{"dataset": "single notes of musical instruments (NSynth)", "train_examples": 184686, "hop_length": 160, "input": "log_mel", "tokenizer": "word", "vocab_size": 106, "text_encoder_width": 192, "text_encoder_norm_position": "pre", "text_encoder_mlp_ratio": 3, "init": "lecun_normal", "residual_init": "scaled_by_depth", "optimizer": "adamw", "beta2": 0.98, "lr_schedule": "step"}
Rows from block 2 of the text encoder of a small contrastive audio-text model, named by matrix and row number. Rows with one number belong to one neuron. Each number is 128 + 32 x the weight over its row's rms, rounded and kept within 0 to 255. All counts start at 0. Numbers have three digits each.
After each neuron's rows are labels from the 100 texts, of 14976, where the neuron reaches its highest value: "fires on" is the input token at the peak. Only what is clearly more common there than usual is listed. The data: single notes of musical instruments (NSynth). In brackets: how many of the 100, against the usual share in percent.
# fc1: MLP up (text_encoder.blocks.2.mlp.fc1.weight, 576x192), inputs 96-143
# fc2: MLP down (text_encoder.blocks.2.mlp.fc2.weight, 192x576, transposed), outputs 96-143

fc1.199:132137140171121128131134072122069123137122120111062107138150077141152128173098120070141105149202116129120134100129114069059171122156253103116092
fc2.199:138125170128137077098150119105148166090155141100090111148150132087194197155144171205146136124109202085123147176128178078081137108095119143086118
fires on: "," (100 vs 20.3)

fc1.497:094150149137076133161127079136129115202102138133117070028117107130162098166161114113112095109166112103129141162189155132108150147114169126180115
fc2.497:086163171114109133160091147167150178208162111123125145126095162114077169142123071133124136125113071146168163121100045124132142110127095137131125
fires on: "," (52 vs 20.3); "f1" (15 vs 0.1)

fc1.41:050131156132137102136242107147203106164153156152141116182053112112144117093124136136109112143125114133097169155167156152126128074190153198139145
fc2.41:090143130167188133132098149137053132107135113137100117145142122155130063189171103129104117167152171148161094116120070152131180125110064078150117
fires on: "velocity" (44 vs 10.1); "guitar" (19 vs 1.3)

fc1.272:133148158181114149049090120108133103130111172150078106074161031083213133093119150135121094108174162151191180134170159046099162143123147135126182
fc2.272:116219151123198111120104123091191057097108082125089171137069090125131103107144088169134140134164108121141112109140112140136118106118147100137148
fires on: "velocity" (76 vs 10.1); "25" (13 vs 1.9)

fc1.457:116123122120103147132137098140140178193109142122046123085147089145187181236131121123145132145147140137145138149158117104050145135125104138160133
fc2.457:129123182165126102073199066112130107124085129124068101101172082146201122145117170178169104132171175086117113196144194087088135109136174137114121
fires on: "," (84 vs 20.3); "acoustic" (16 vs 3.3)

fc1.488:156127170119082095157173128179128108156127178099134030115134114123115170138153124147066096189126069089144169154159137141087145122172156139099142
fc2.488:156177147101145147126105100140075124077116081098047143105150070159127121144109164130136100099160183103169130128172152106148131085091168116171121
fires on: "velocity" (31 vs 10.1); "keyboard" (16 vs 1.6)

fc1.235:158065119167132135163185133100125156102139173128133098118086105175143153146144119146132106132090150101097139138157142156092114077154161172148138
fc2.235:112200104119155156139126131158081122083125105102077116142177101073143092163152099118101111153123171176175129112145100133165163145109096131143094
fires on: "velocity" (38 vs 10.1); "acoustic" (32 vs 3.3)

fc1.321:114125161127099098106210063147123136116128135203162098088093076144141146111129069097146125181092126145104127180101157118107132082173153176112189
fc2.321:125087127182166112135095145144059165121167113145138113157123158168110060168162108142114136158142177119143088115100088161113188113104072065132141
fires on: "velocity" (36 vs 10.1); "guitar" (26 vs 1.3)

fc1.365:175173147141144122096118169170115131122128110095122174092143117111149148133150127169184129152128120167149154129125224172149104119133051084071156
fc2.365:194067108155152113132184246124127150077140147102171172132156131105142158132173187158102180143000125119108139176098159146115104150096055162027085
fires on: "," (64 vs 20.3); "acoustic" (23 vs 3.3)

fc1.276:192052069143108065082164110161091158157127153186144079115064135147141146164104117098146101176118160148161163166149107134152157078163152113099166
fc2.276:157100134121129137095187137121096122078102160111092094115172058148182129152144184147127108152098165117135147199172181084135125116151170137107078
fires on: "acoustic" (49 vs 3.3); "#" (32 vs 4.2); "vocal" (9 vs 0.5)

fc1.529:088181172167076157102114086155150097169128116131075069055105068159194196152166152138140081156181092145165131099150147132141174139119165124157100
fc2.529:083167164115114144143072158168151168209164120126140162126097161126090159147127077128120134127095076140177177126097053119131139108111079121131121
fires on: "velocity" (50 vs 10.1); "," (43 vs 20.3)

fc1.477:117147169092149172099155100107102109103120107142109087102142111138153131125114154117103107159170138097163144142149162077131190134132121149125082
fc2.477:132147098137179102164113122124151137105127096152122148164079121112123113133197088120107163122153099175106096067126137197130094187160091130159126
fires on: "velocity" (30 vs 10.1); "keyboard" (18 vs 1.6); "bass" (17 vs 2.2)

fc1.325:091170111166132204080150103125118144089108161133094153077115089148131144112079110080177117115180150172129133143144148134127105150150150180133138
fc2.325:156109153130175079125067130111150142117214088128127186143074163157100134123094139152142149101150118069126135108089122121091113100062142053110166
fires on: "," (79 vs 20.3); "mallet" (21 vs 1.1)

fc1.62:096090122171100146154155113108166126129109152116131086132113048151181108145136098109136133129161110164114087134151178143087118094183149109084131
fc2.62:104179130102140149120124134153059147101146117087093140152165118097132074159126133114106111153112191143190170145097077110157174130126094121112106
fires on: "velocity" (27 vs 10.1); "acoustic" (16 vs 3.3)

fc1.164:147113117084045159101171100177158100171132148109131074088073111103175119132110143111126135153132116145135129129128165073124156152166188158112103
fc2.164:188078119090141105156142160129036141098170169105130084177113098162120112190142190109075087122118198084139154120145165131144133122128120092146102
fires on: "acoustic" (53 vs 3.3); "#" (17 vs 4.2)

fc1.154:129132156111095187120158072147142097183126125150123069102103089172156097175140118083170109118196120099107123121166122129131150135096205139127107
fc2.154:138115179113144106117091151170077192162160140101137142162072141112110150181136135151100133108102145118174203155079091120114153120122070113120116
fires on: "," (100 vs 20.3)

fc1.367:151099149114142139114137145230129150100220192173132099119063120188156141161114120110126126120120137141139132112117138156135140178162099115118136
fc2.367:171114122100127134152147147126098113076117150085066099103142063165137139120122173125137075127119170109112141175184147132158119089125169114133100
fires on: "," (47 vs 20.3); "acoustic" (34 vs 3.3)

fc1.95:143095155081118074076135097126159163113168149121111098132132077131141160153112166121143112121123165079126170122145206096126155066149142219103192
fc2.95:109116137171132109129141121078164068142107127159143147131093133148124134082142119153133163101127057082075073136125122159129080085159154125112139
fires on: "," (50 vs 20.3); "acoustic" (16 vs 3.3); "#" (15 vs 4.2)

fc1.166:121151115154164120107080116093117115137124130223116082161127182142110096131095115188116099102144111170115174150078102146138088140180092051100106
fc2.166:116141167155137151120169121146081120135131078123066149091189114200138123114145176160187123168128138101179126161169161093117164101087141109096094
fires on: "velocity" (83 vs 10.1); "bass" (9 vs 2.2)

fc1.22:138129130138067090108179112181070172145190114118132156116104118117183087191056124177120164090150124136161154127139160074122144119107091153133132
fc2.22:117158166149129117102200100093098082131026138152099124132169094101173108146152139167158110154162169111134064158183159133112162122148146159117132
fires on: "," (84 vs 20.3); "2" (16 vs 0.6)

fc1.18:101120153148156172102149122152117125119128136081091124077123050135135147187132130118106080154165123095152177176149142079136163121144193148141082
fc2.18:165142117107178073143090140097189125117169093128131157152081124131111143128155118142106125122146108086110116081154157148120099126102123084147138
fires on: "velocity" (71 vs 10.1); "keyboard" (12 vs 1.6)

fc1.291:097131137168028170133140108145139131164090109132065058075099099210150167135124082128153075131144096096116093134144144124118101111179171151154116
fc2.291:085191156104101146133074136170149175204163107112131161118106160107076171140108083136126141117106084149178181133097051110131138103110095138124129
fires on: "velocity" (36 vs 10.1); "bass" (7 vs 2.2)

fc1.182:097125094136101059108162100159167157183139154137133135157062113152124153133114153177133070161186130145150104139110102110169102104168101181114092
fc2.182:135145160135129152106171122130100104098098121104095142078179069178179129147142193171145118148091137104166135149166164046127144105112144141099098
fires on: "velocity" (42 vs 10.1); "acoustic" (39 vs 3.3); "25" (12 vs 1.9)

fc1.548:051159097157120122111147136196139126114094188151165145091061114096172147146102126145150172119126185149146147160168088101157128140196167176084102
fc2.548:155078167177168061137125113078123118103171126129119083148088144166109083134133128162123112139194177063107081126132109153101187116110150050148150
fires on: "velocity" (52 vs 10.1); "50" (19 vs 2); "75" (12 vs 2); "25" (9 vs 1.9)

fc1.431:110087183156155155124154072188154092173108152149078111096157117124122092147122131168137111186163130127154165113103137082103086054085124154116123
fc2.431:116179174130114114093169060103120090122050113128072120112144086114172110139147171188166113118159196100128129182161181087109160067154161148137134
fires on: "acoustic" (58 vs 3.3); "b1" (11 vs 0.1)

fc1.48:091118107121065165103158105208108149131177166155115104091109089139133188121137169122152134096179097157109131161137125108081104111184151171088189
fc2.48:162070161144125072155104105130148179146169105152154108166092167113106178173126122161129128091159118107113122100107143176095150147101119125134167
fires on: "velocity" (51 vs 10.1); "<end>" (34 vs 10.1); "acoustic" (11 vs 3.3)

fc1.42:165139120082106089083131111159155132106148145122119120157163094142121160167065215108122105120124061166161150134138176098098127170113145189098105
fc2.42:077145092142110145132126089134164098123071140182108102108154121114186179132156095123123141107150112154092108130187149133126063122167161189174120
fires on: "velocity" (21 vs 10.1); "vocal" (19 vs 0.5); "acoustic" (13 vs 3.3)

fc1.286:125145170169120160100152172190126091177084233118081078132133084127081110153134147112134077127130136091130111163151121096144165119153172115137068
fc2.286:150165139096156097169096118110167124119155087147096144120081100167094139121121114131115106098179110088101118092166132152132111124105150079191148
fires on: "velocity" (22 vs 10.1); "mallet" (21 vs 1.1); "keyboard" (12 vs 1.6)

fc1.147:181098101139130092103135125112141140113126149138101098101137109081151160181095160146134097094164172104133154133138183150064149090158153194131198
fc2.147:110121134169143123127129112084183063138101121145133153122096121130113130064131109147134156091153057092080078132125117163127088094161160145129146
fires on: "," (44 vs 20.3); "#" (16 vs 4.2)

fc1.178:090126114149127145083195106131137106083093141109087136114121095176184195106107133104140130148112118168150128187092053100138112150162154122101178
fc2.178:160060162160155058139111117098114145113178127130135077167090155145097110156136129157112109119180167082119096103120123151097201126101137067148154
fires on: "velocity" (66 vs 10.1); "50" (17 vs 2); "25" (9 vs 1.9); "75" (8 vs 2)

fc1.196:144168151175145111102138112185054100158098083150082155160117121201096042111124094139150156124165116136129159139073161172056155149112130137118118
fc2.196:116152157127139105106143115133130159143113099147069102079169109187122145138157125155198110154141194103157103140146136106115159099107121076159095
fires on: "velocity" (40 vs 10.1); "acoustic" (35 vs 3.3); "synthetic" (7 vs 3.2)

fc1.424:126111126143083139157177091154084143170138121188114063079123108201154124118130086124139087114155151107148134133173124126131159140171168103110124
fc2.424:090174159109103150139080153164122157193154121120137147130111165119077128153114088112113130139103100155189174120097031114148145134113077122132123
fires on: "," (43 vs 20.3); "bass" (17 vs 2.2); "f" (8 vs 0.8)

fc1.222:097154172158061181118201101132120082136109165152059032030141098140119113121111083146125067170134112094137145133193108113135138135148197111122119
fc2.222:089198173105102138137092097145165171197155095120112160121106156091076195122099070137142132086130067138167161133097053114127131100117138179140145
fires on: "," (54 vs 20.3)

fc1.265:115080089166085100162166143184143138062104130152174140122111181115138123114140128115182114167141181144086140120090127118131105119156141125127158
fc2.265:181134136113150151096175167089116068089067105110123136116177080108163118165151191148087100138068108100171133119173201076155147135110133214108079
fires on: "," (59 vs 20.3); "acoustic" (41 vs 3.3)

fc1.454:099115147151125147124088093221103146162152179193122076083113078118150121160142139104103109096158151130101160148095102118119089101145130066129115
fc2.454:131117117110130151111137148142078130104115125106085144085176092184132155117114165148176110163123163134154119157160120120138148106093152080123078
fires on: "," (46 vs 20.3); "acoustic" (27 vs 3.3); "<end>" (22 vs 10.1)

fc1.144:108062134140143132133103180119153098190152122098140141129116112178135079129152138120157113104174187156132120120091170141157142094134106091116153
fc2.144:125145149143129137121180126156080124124126090107078167077177098167137117112148185129156117158098148147171147155127150076100169140068150156087100
fires on: "velocity" (36 vs 10.1); "electronic" (10 vs 3.7); "25" (8 vs 1.9)

fc1.228:120087104124137165128152145157162162087087215092126058118099130131127079154129143160170137141125196182101141148164141151137115138139084130090143
fc2.228:193094127110183110138146230142136157059155130078133182122116126115127187115149189175147164138032135103140168167091146146123111073088063107051090
fires on: "," (51 vs 20.3); "acoustic" (36 vs 3.3)

fc1.329:133172123118079065150183054156147144137119096123114091103111094154121188171111169159138079075191084168127149149105140049087171131159200127093155
fc2.329:130131160124161084079115119113063166105154134116136152193137136083136089187132193167117162126133185116147155128083136104086161123118100119111146
fires on: "," (56 vs 20.3); "1" (16 vs 0.5); "0" (11 vs 0.1); "2" (8 vs 0.6)

fc1.360:106079124147152039112149088114094147116140150138135098167106096133191105139158107128119102128167113145099135130080104118069117130168107179135091
fc2.360:145073098165157090178076145122067146105173116163157100165135156163119085160158127122111137133175177117119091078125125179095169128083094053166153
fires on: "velocity" (34 vs 10.1); "3" (23 vs 0.7); "127" (10 vs 2.1); "25" (9 vs 1.9)

fc1.466:151096103190103116095179152149104153173147185158157095160099070068178147158091192072126122136131125131107155125137141143147134116116086113138097
fc2.466:141116150125131144138208119114105092092101149092077052119138075167183105123152140156152088148101188122155109190160124136171155072169153072114085
fires on: "acoustic" (47 vs 3.3); "#" (30 vs 4.2)

fc1.396:085136129162175141097213134120131133179128152122121172163084104097153070141178057129143147117140065173089109171100125101142107108139146170140079
fc2.396:103137114162173124130112156118053133099166118126105113145145129156115052160182112145112108172143195124149095134121082144137195114114086053137120
fires on: "velocity" (45 vs 10.1); "acoustic" (22 vs 3.3)

fc1.2:122098136127074167117162064153134056136125131128155099101123109204149133171056118111149115154234131164116119152162173140098156139122222135140162
fc2.2:111150171094116124091091131159123187154169123093124154131115144088112195142103154153124143123101140111185206169076106086099148108122108168093127
fires on: "velocity" (31 vs 10.1); "f1" (20 vs 0.1); "g1" (15 vs 0.1); "e1" (13 vs 0.1)

fc1.404:166096084123174119129180192160117107125121164116139132125086101161156127176136130175232109148102166147146176173160174105143148088149094114072120
fc2.404:197098095089158114147137227149127173036159133088116189103163132129119168126161192164129158126021170105130170162100147138118124087076068106062108
fires on: "acoustic" (39 vs 3.3); "<end>" (29 vs 10.1)