{
  "model": "contrastive audio-text model",
  "dataset": "single notes of musical instruments (NSynth)",
  "train_examples": 184686,
  "gain_aug_db": 6,
  "time_shift_ms": 50,
  "n_mels": 64,
  "hop_length": 160,
  "input": "log_mel",
  "spec_augment": false,
  "win_length": 400,
  "tokenizer": "word",
  "vocab_size": 106,
  "loss": "sigmoid",
  "embed_dim": 256,
  "encoder_arch": "squeezenet",
  "encoder_norm": "batchnorm",
  "encoder_activation": "relu",
  "encoder_depths": [3, 6, 3],
  "encoder_kernel_size": 3,
  "encoder_stem": "single",
  "encoder_widths": [96, 160, 288],
  "text_encoder_causal": false,
  "text_encoder_width": 192,
  "text_encoder_layers": 6,
  "text_encoder_norm": "layernorm",
  "text_encoder_norm_position": "pre",
  "text_encoder_activation": "gelu",
  "text_encoder_mlp_ratio": 3,
  "text_encoder_head_dim": 48,
  "text_encoder_fused_qkv": true,
  "text_encoder_bias": "all",
  "text_encoder_qk_norm": true,
  "text_encoder_parallel_block": false,
  "text_encoder_inner_norm": false,
  "text_encoder_drop_path": 0.1,
  "text_encoder_positions": "learned",
  "init": "lecun_normal",
  "residual_init": "scaled_by_depth",
  "optimizer": "adamw",
  "lr": 0.0017,
  "beta1": 0.9,
  "beta2": 0.98,
  "eps": 1e-08,
  "gradient_centralization": true,
  "ema_decay": 0.999,
  "steps": 2800,
  "batch_size": 64,
  "epochs": 1.0,
  "lr_schedule": "step",
  "warmup_steps": 50,
  "weight_decay": 0.1
}
Rows from block 2 of the text encoder of a small contrastive audio-text model, named by matrix and row number. Rows with one number belong to one neuron. Each number is 128 + 32 x the weight over its row's rms, rounded and kept within 0 to 255. All counts start at 0. Numbers have three digits each.
After each neuron's rows are labels from the 100 texts, of 14976, where the neuron reaches its highest value: "fires on" is the input token at the peak. Only what is clearly more common there than usual is listed. The data: single notes of musical instruments (NSynth). In brackets: how many of the 100, against the usual share in percent.
# fc1: MLP up (text_encoder.blocks.2.mlp.fc1.weight, 576x192), inputs 0-47
# fc2: MLP down (text_encoder.blocks.2.mlp.fc2.weight, 192x576, transposed), outputs 0-47

fc1.60:127158134106112130103169146100167138121156130072114076139170145122130117125176092141112148087103146088117101155172132143131184137176112113126179
fc2.60:144151108153151138149114175164132131187174127161088150100140124138075129113141137195084133130125086102106141096148137099105106125099106126106074
fires on: "<end>" (43 vs 10.1); "f" (32 vs 0.8); "synthetic" (11 vs 3.2)

fc1.514:154139087119139170080121122108144084119175144171168105097108217155136149110107132090137119153135120142154142149151128131097112117151098163113186
fc2.514:075130181103089165167152106110149134087151157092146130163160073135153162122133127161111106110144133114162151158150092061073162108126178167112174
fires on: "velocity" (40 vs 10.1); "75" (28 vs 2); "50" (18 vs 2); "25" (8 vs 1.9)

fc1.206:177132111179079125109117104159121115171104129179137088161129099136125132165143115064160179097135134159159098095136155146155159136125086078104121
fc2.206:105094117139118172086120088070128101126135082086137097094124190092094138123118109072096152126136182190108104124114092144155163105137148125126176
fires on: "acoustic" (57 vs 3.3); "#" (31 vs 4.2)

fc1.53:144101162166120142102105115118108161138106121108102093143139205109114131163134142093134160141120121159089149086122132139169167108173155153121125
fc2.53:146235160113104130129095144123134129083134143089121121147140085081137155169195107081126088115110128078121096148173089109108173093166096104122096
fires on: "c" (87 vs 0.8)

fc1.399:151105167142129096107094131122125112129141113136113127160146186133061138145166133047104168068126140148151079123128098116141089134125109170121095
fc2.399:120111112126159133174119096091130131142142122107091125095131143209122111108149133110114149172138116174130113114127111078163168183096126125124167
fires on: "acoustic" (100 vs 3.3)

fc1.466:157081119142096103102112153084162139136083099047123134128153207096123133113133158105132139137106164211123099122114145182134116134174105095129113
fc2.466:154160143089090140095095102118153138099133156100158105111100171046114152138151158085111110128088166160148084135106098154104131083146110113129153
fires on: "acoustic" (47 vs 3.3); "#" (30 vs 4.2)

fc1.194:158185148157144098110152099130174088149146146129083122130166203156146096119150117084114173087118154176114103116150157175102097131127115133122145
fc2.194:149125114097139183122141107074129142099143118107169088135108126097121156127131117134139086110148187171153132114110068150095152082135205065115135
fires on: "acoustic" (56 vs 3.3)

fc1.226:162160133124129153151099074114150089157154168133155076103133165127128136112113163102077206167169152209180124161140111104118136101125134140112154
fc2.226:086097167132155151194168116112149124106153162097134166163129083171147130113127109183148113167151105123186190159152109067079130125144198124154157
fires on: "velocity" (71 vs 10.1); "keyboard" (13 vs 1.6)

fc1.119:112114145144081077052086080150150142132132122086066106175147156122119121119176092080110139114111129100115140124153184145137145118125104107052131
fc2.119:121132148158137125169150122141131142088105181129146120122121060116142147144117145152129103161120113103147151155142091096102109103127126154165103
fires on: "acoustic" (31 vs 3.3); "synth" (8 vs 0.3)

fc1.280:120080125139166071144132105144116115103052126183158145090172135118132146144131153071107131153141127171083114131110061137166118155141169098108152
fc2.280:121086193162136136156156098148117092120130175087140166125087088145096103118160098133152181138134101073119192090178139104088136125122165140102137
fires on: "," (84 vs 20.3)

fc1.359:130110130147120076062151066128141188175166120111162116139127180094137089121130098091089121102122170209099069078079151131112058159139110103178091
fc2.359:164203075118130108080105137121135134103091114124106122118149149067148140152132146105127102084115091116109091137128141190084097082098100148114087
fires on: "c" (100 vs 0.8)

fc1.451:119098128118107121163081195157126172114132106156067131110165133155082108128137097058071205158098167123078151112084172173136118098098111108168121
fc2.451:160171107102113172079131099067149144087165080118144090109136126071116163115122117162116092108155173168108119125117080134107158086151165095115122
fires on: "acoustic" (63 vs 3.3); "synthetic" (7 vs 3.2)

fc1.304:140036150161057094106173149142142069077081137097087085155137084073150135122129103150152162122177067115042138147147106154128052120120104151055125
fc2.304:144084163115077138142162095070095120105134122132189108074079166144133065148100125089153145191079132191131142131082114128129159148165150116172207
fires on: "#" (24 vs 4.2)

fc1.99:097114128133102100099097087188184148137114096130133144165120155089090130112144162035141156076185141144092136122172155145118123133092108074093125
fc2.99:181173143133141150159134148104112146142148138152157118078088144198107082128128117128134122188078088141144146101079113088131141120154080115159161
fires on: "acoustic" (50 vs 3.3); "vocal" (30 vs 0.5); "#" (12 vs 4.2)

fc1.203:088119102146116079109030127126124114187116155151112114088114101104117161101142128130098158102146128140135129126122075160151125146084117075075126
fc2.203:107059106168191093148160152158148147159109118127115147155122099162129120120097125173159130156147097096143176107141163149158095149122125141163120
fires on: "c" (79 vs 0.8); "synth" (11 vs 0.3)

fc1.232:125105159176122095152133154158149106169146081147102152088139128115145098143169139068141122101181076153151145178113139199158110061064123121094106
fc2.232:145131124137140135104145105096131135108157095116130054125118132110146145119110120121120102102151170157095098134120117160127182065123210109131121
fires on: "acoustic" (84 vs 3.3)

fc1.343:135101166067079136166097153080128099083168104095177075127148175085154106163167079113142114129109179153097068135062138113130126163178084097085124
fc2.343:165187082130164081055104164159135151122099104119103150113118144073136150118146140103127114089121071089087097127130176187090087104093074144115082
fires on: "electronic" (37 vs 3.7); "velocity" (31 vs 10.1)

fc1.27:098112113095145121067098076119134094205130085111126073113134216153148154109134112098136117062113116178082109136079121154154110106125093107151147
fc2.27:148164160085095125130101090101166121093110135098153113128112167059153159133169109081115116123085173167172078161115095162090126064154129111137120
fires on: "c" (80 vs 0.8); "acoustic" (7 vs 3.3)

fc1.24:151096165095126151119084130147142117143110098094105128129098159158141141145203130069117153122121138143124163066106170151107169140102123090083155
fc2.24:137107161088107142123103100100147140129111107086168111136113173137134131121140139067135120138108201187147082127082096146150153141150148099127180
fires on: "acoustic" (50 vs 3.3); "vocal" (29 vs 0.5); "#" (13 vs 4.2)

fc1.447:126168196145123112086094128135145111161136130078119138159164108116086146072177132121139216077157177158091114107148171167119156129103141147077123
fc2.447:114156113137193149205132165111128165177114099137095178139145090179137140142141153130101109138158075127133163124157142121095110139090136091124100
fires on: "acoustic" (62 vs 3.3); "#" (10 vs 4.2)

fc1.513:153179127142150142122113123125124159152115120128120114203141154123058157116137176095056131206180143128120041129129153133094120141104069126092150
fc2.513:110135098108103156115132117057162115101166137092144082119148142112116153101097115149129108110148159140121140106135100098110178056125162126129153
fires on: "acoustic" (55 vs 3.3); "synthetic" (7 vs 3.2)

fc1.353:116102128162134096098092161085116132109143082106129130069129153119119102126145096084114103205127131094090135107133159118099123188139097146112188
fc2.353:144218082104157146090090141084157171134117072117123105134161166128140167116134148110099100091129127154132101156108128158083117074114067128134113
fires on: "velocity" (62 vs 10.1); "acoustic" (16 vs 3.3)

fc1.7:174190145133113117101122133154085118179148137105145131110173212149098124116116119102094101119136170148127145140188065106107156136111097047101112
fc2.7:114142087125153180088122104044154125106181083087108068120140141111130171138139106139110114101155168131103126148142111147123185104117150130119132
fires on: "velocity" (54 vs 10.1); "50" (14 vs 2); "electronic" (14 vs 3.7); "25" (12 vs 1.9)

fc1.109:073102166129088116122118122126096168141145096101120071100124179119113119147162101090095126138155209196129070140096154166193149125159141099113203
fc2.109:165148072139144070084112173142122157148100081149113170124114132076156138154120140108132096084113060113113099117118157198105074094105089127128045
fires on: "electronic" (48 vs 3.7); "synthetic" (41 vs 3.2); "25" (7 vs 1.9)

fc1.58:121048179154092091155114097135117154112154119127151124118120126099149117132157153084122144140085130155162114153049160163120122153132097142111168
fc2.58:134195070105173141093107163100147138149126071126103125168161136131171180126127143131114088081143113138148117152129136149117114088123093113139097
fires on: "#" (54 vs 4.2)

fc1.334:102164117125150112083121139164140157138133117129147141145180160087065095107162123103080158093119118100095122093135161113129147185129106111092151
fc2.334:127147111122132178111132131052166121091176100099130072099126141111125143109120114161109106098166177144125151131128101147107153087126119128112160
fires on: "velocity" (47 vs 10.1); "acoustic" (24 vs 3.3)

fc1.35:133099183134096100101130160164159112166067098175163153111089137117118127145129213091196128143111121176101162137099084134140111156102116096132083
fc2.35:141126124141109098100151111126082090113158137173167073097094138126108108129056094161120194132114145106107091110118177140195135115146127167139152
fires on: "bass" (45 vs 2.2); "mallet" (17 vs 1.1); "127" (17 vs 2.1); "d6" (8 vs 0.1)

fc1.381:170116188108132091084093129117148136124121102092126128136106135069117172078168139138123175080115114147087130051166151198145093128095123113028099
fc2.381:123148145164140127168131130162134155103111185129144108123132051116109164123120153152122100134136116102136155154168074079082094090119115159142090
fires on: "<end>" (28 vs 10.1); "synth" (21 vs 0.3); "b" (11 vs 0); "acoustic" (8 vs 3.3)

fc1.572:129154130084146137164113070113191068109199114099123107121135144114138129151160045117072157091137170118152105134154158119145154132123108139154125
fc2.572:119112098155143114133112140167136110154194155163089136103139127140071122100130126221108164128139103090098143115170161113137089121098117150111096
fires on: "velocity" (23 vs 10.1); "f1" (11 vs 0.1); "keyboard" (7 vs 1.6)

fc1.350:074099139121110113096118159135145158115154079117145078172126149089127148144133120107104186113135134204145044189093103158158129157170108147125136
fc2.350:156148083141158074075123170141140152152116096137108161117122128092153141150120127125128099096119063111119105132130175185109087077105092130141052
fires on: "electronic" (48 vs 3.7); "synthetic" (43 vs 3.2); "25" (7 vs 1.9)

fc1.172:076101144081059081145115055125056128112133105106104120098160181085081110174169116106126152138128120183183110177085092146158129142148126107127178
fc2.172:160139062162143068077109185153132156167106084157119181144119123086155144132101153137139105103120080128116099111098155176115068106102115124139048
fires on: "electronic" (48 vs 3.7)

fc1.411:149087150122095107079095086136193073125152155046126099137132175118104136111182100115119185107119139096128098102156131161150126122146148143060134
fc2.411:121140102174210137157095161150162141173151144156108121133151116158047168072115161192080147107141113109114136111136126098125092105087139133115081
fires on: "," (62 vs 20.3); "25" (18 vs 1.9); "75" (7 vs 2); "50" (7 vs 2)

fc1.483:149090137150148132127056142104177072196120136091145082125088137106097110135143162147145135103117151143117078140115145128113121056069152132083151
fc2.483:132102080156183092153149149121151165154142106137084155150132108163165110147110122174152096159084088100155139134127156149145124174155114126189128
fires on: "c" (62 vs 0.8)

fc1.373:100135171137106119082127117119127120116098131120147122131152153160110139149194062110110126078166172149089132169119153165119115127099125122095098
fc2.373:082125096127189115139088146127145161176096072097112155191173142109132181136143167088086115072176145154099093158132122164122112145089141101104099
fires on: "," (100 vs 20.3)

fc1.495:099133122095155123151087158137126120118153073194134099078180104146051109132152183135101238111106138164098108137146138142158177128159117125069113
fc2.495:181192126076125201124138123064150125090148114115133069119143166085131159133147114152127091108129177170132106183144084141119126081131145105147146
fires on: "25" (30 vs 1.9); "50" (28 vs 2)

fc1.104:190115130121126169100102092127128082097090128171156142110165136159094139091131138102090205103113137156123111124141139148129100144112125164177125
fc2.104:095135194087071169145177091125104125063141193120166091128139092110113145116104127135141107154155147128145199148131089097086154124137163148103154
fires on: "electronic" (48 vs 3.7); "bass" (19 vs 2.2); "synthetic" (8 vs 3.2)

fc1.123:120138099226092133098154130165106167099116099126109108183143218081133144071106111191096106118107115164143145119148179108129105115105119174144122
fc2.123:142170127128106151087131113075129126095177118107084093108147100061133148154170100145106131103135165113108107123155081125133167106166177098098105
fires on: "acoustic" (35 vs 3.3)

fc1.378:168151151119175173106112080177149154150173097144125092110167142117108133132140112096103167150166097133148124113183130192140123168100088071109113
fc2.378:146160094122126163082129112044156137092183084114121101130139142070119145114142099130129129096152151154116123124135104160122163081140146104088126
fires on: "electronic" (38 vs 3.7); "synthetic" (28 vs 3.2)

fc1.401:132116172127140154084105120157126104144153123093102167155130140115107109141195077151107172087162162129096121049125145168158121149101129128070158
fc2.401:132158129123185160205115158127139163192110095120118169149129097143140137155172149099108101122129092139137141139155100135080114126115147070115086
fires on: "acoustic" (89 vs 3.3)

fc1.131:079106162110049107152128107135132137111121100151095112158109163107158120133139101085116124122130169162149108158103128151117156185158091089160190
fc2.131:142135045138172074094104174141150146164126074154111159148119127125162164112086147162137107094125094134125105115093164162132076102092120128150077
fires on: "velocity" (49 vs 10.1); "electronic" (31 vs 3.7); "synthetic" (7 vs 3.2)

fc1.219:097049145135081103111180097083142151149119123121097103104098172128127171137148138116119164149103186215074059171127115175199156130105086105164179
fc2.219:155154073132145069079113175130133158157107075150115167131126136083170148147127150113132089088127065112110106116121171191095086080103089129138046
fires on: "electronic" (48 vs 3.7); "synthetic" (45 vs 3.2)

fc1.506:145131140082106134149119071181119119114136154076087095110124139180110117096181102111116112118126105071132134108190131122123159122113136124136149
fc2.506:133108085181156110113108152144145107177200118174112132107106129175076116096110128200118172131133101103106146093144161088136098110118107145117094
fires on: "#" (51 vs 4.2); "synthetic" (30 vs 3.2)

fc1.56:097154154124140100069154121174100145122118153139105138163200141124104165140140119056099147075146197117127092115125180207195108194105140162122149
fc2.56:092125132125167127182117140148125158155125124122045183147191108160119141114163146140091133111194103108110154109175162131124135197066130108100130
fires on: "acoustic" (62 vs 3.3); "#" (14 vs 4.2)

fc1.244:159090083133062144122134155086131117149109095179141103097156207142139114140101120027145162108111141183158101148092144172180126156139081154130189
fc2.244:114144169139164131122126119146117109099115157088133116175131071097109175129163108111129134082163130071108152132219117137108155100143159122099083
fires on: "," (45 vs 20.3); "velocity" (38 vs 10.1); "b3" (9 vs 0.1); "3" (8 vs 0.7)

fc1.450:111120109125135122081107131168069157154134128168131098122176227141123102104095109093119147105161129185087075095089117092155158158104137195103190
fc2.450:139183165147115120136104111152115111100120169089117128139152066073118160147186115098112123097138122064108119149218097115087159092163098121109077
fires on: "velocity" (63 vs 10.1); "bass" (37 vs 2.2)

fc1.213:100135133116085163145126067111177064140165172124088094110131118115123105114211118158119151111125138129120154150170111132141141092198134111108125
fc2.213:106119118166180118123102150167156123145167153153104116130137129148047147070106139213097172108160118090091146099149164119146090116078121159105102
fires on: "," (50 vs 20.3); "f1" (10 vs 0.1)

fc1.267:075135102115151159131062166200159106163143079141120131127134159148127177152161128079079177132151129110087105053120148085111156168144059121109145
fc2.267:133181109096113149064127145043142132091146092120179077131101178109146146140130112088144088142137167185169102140085111153133156067178123090161144
fires on: "," (51 vs 20.3); "acoustic" (47 vs 3.3)

fc1.91:184138182127141180133110120151134183162127137172092089105136216108104136117143144122105159108073123146093110129166138122139150134131102117136143
fc2.91:152217136078140184177134172103146149135142140102171132135112093159136149128128127125149069174108124139174158138102072084071135109153154092136130
fires on: "acoustic" (40 vs 3.3); "#" (12 vs 4.2)

fc1.374:108157162145142129096134100107172109080132096103136110145161148124156106107148064126122110060150179191132087164145117131120110116094121138089160
fc2.374:160155093130134112147156149111128148124156122158101149126141104145189110167090115182148079187052096102165121166122153125106129137162068129224151
fires on: "<end>" (33 vs 10.1); "guitar" (22 vs 1.3); "b5" (19 vs 0.1); "acoustic" (13 vs 3.3)

fc1.425:128131167147104106094114101151160125095149140051143144181116139011125132141153084135145192069157149136099106092159165146107127101108091085052135
fc2.425:113126150153128128168149129151118154093107200132152107116128058124119157141096161158135095153131106103133156157147084084098107109123126164152101
fires on: "<end>" (72 vs 10.1)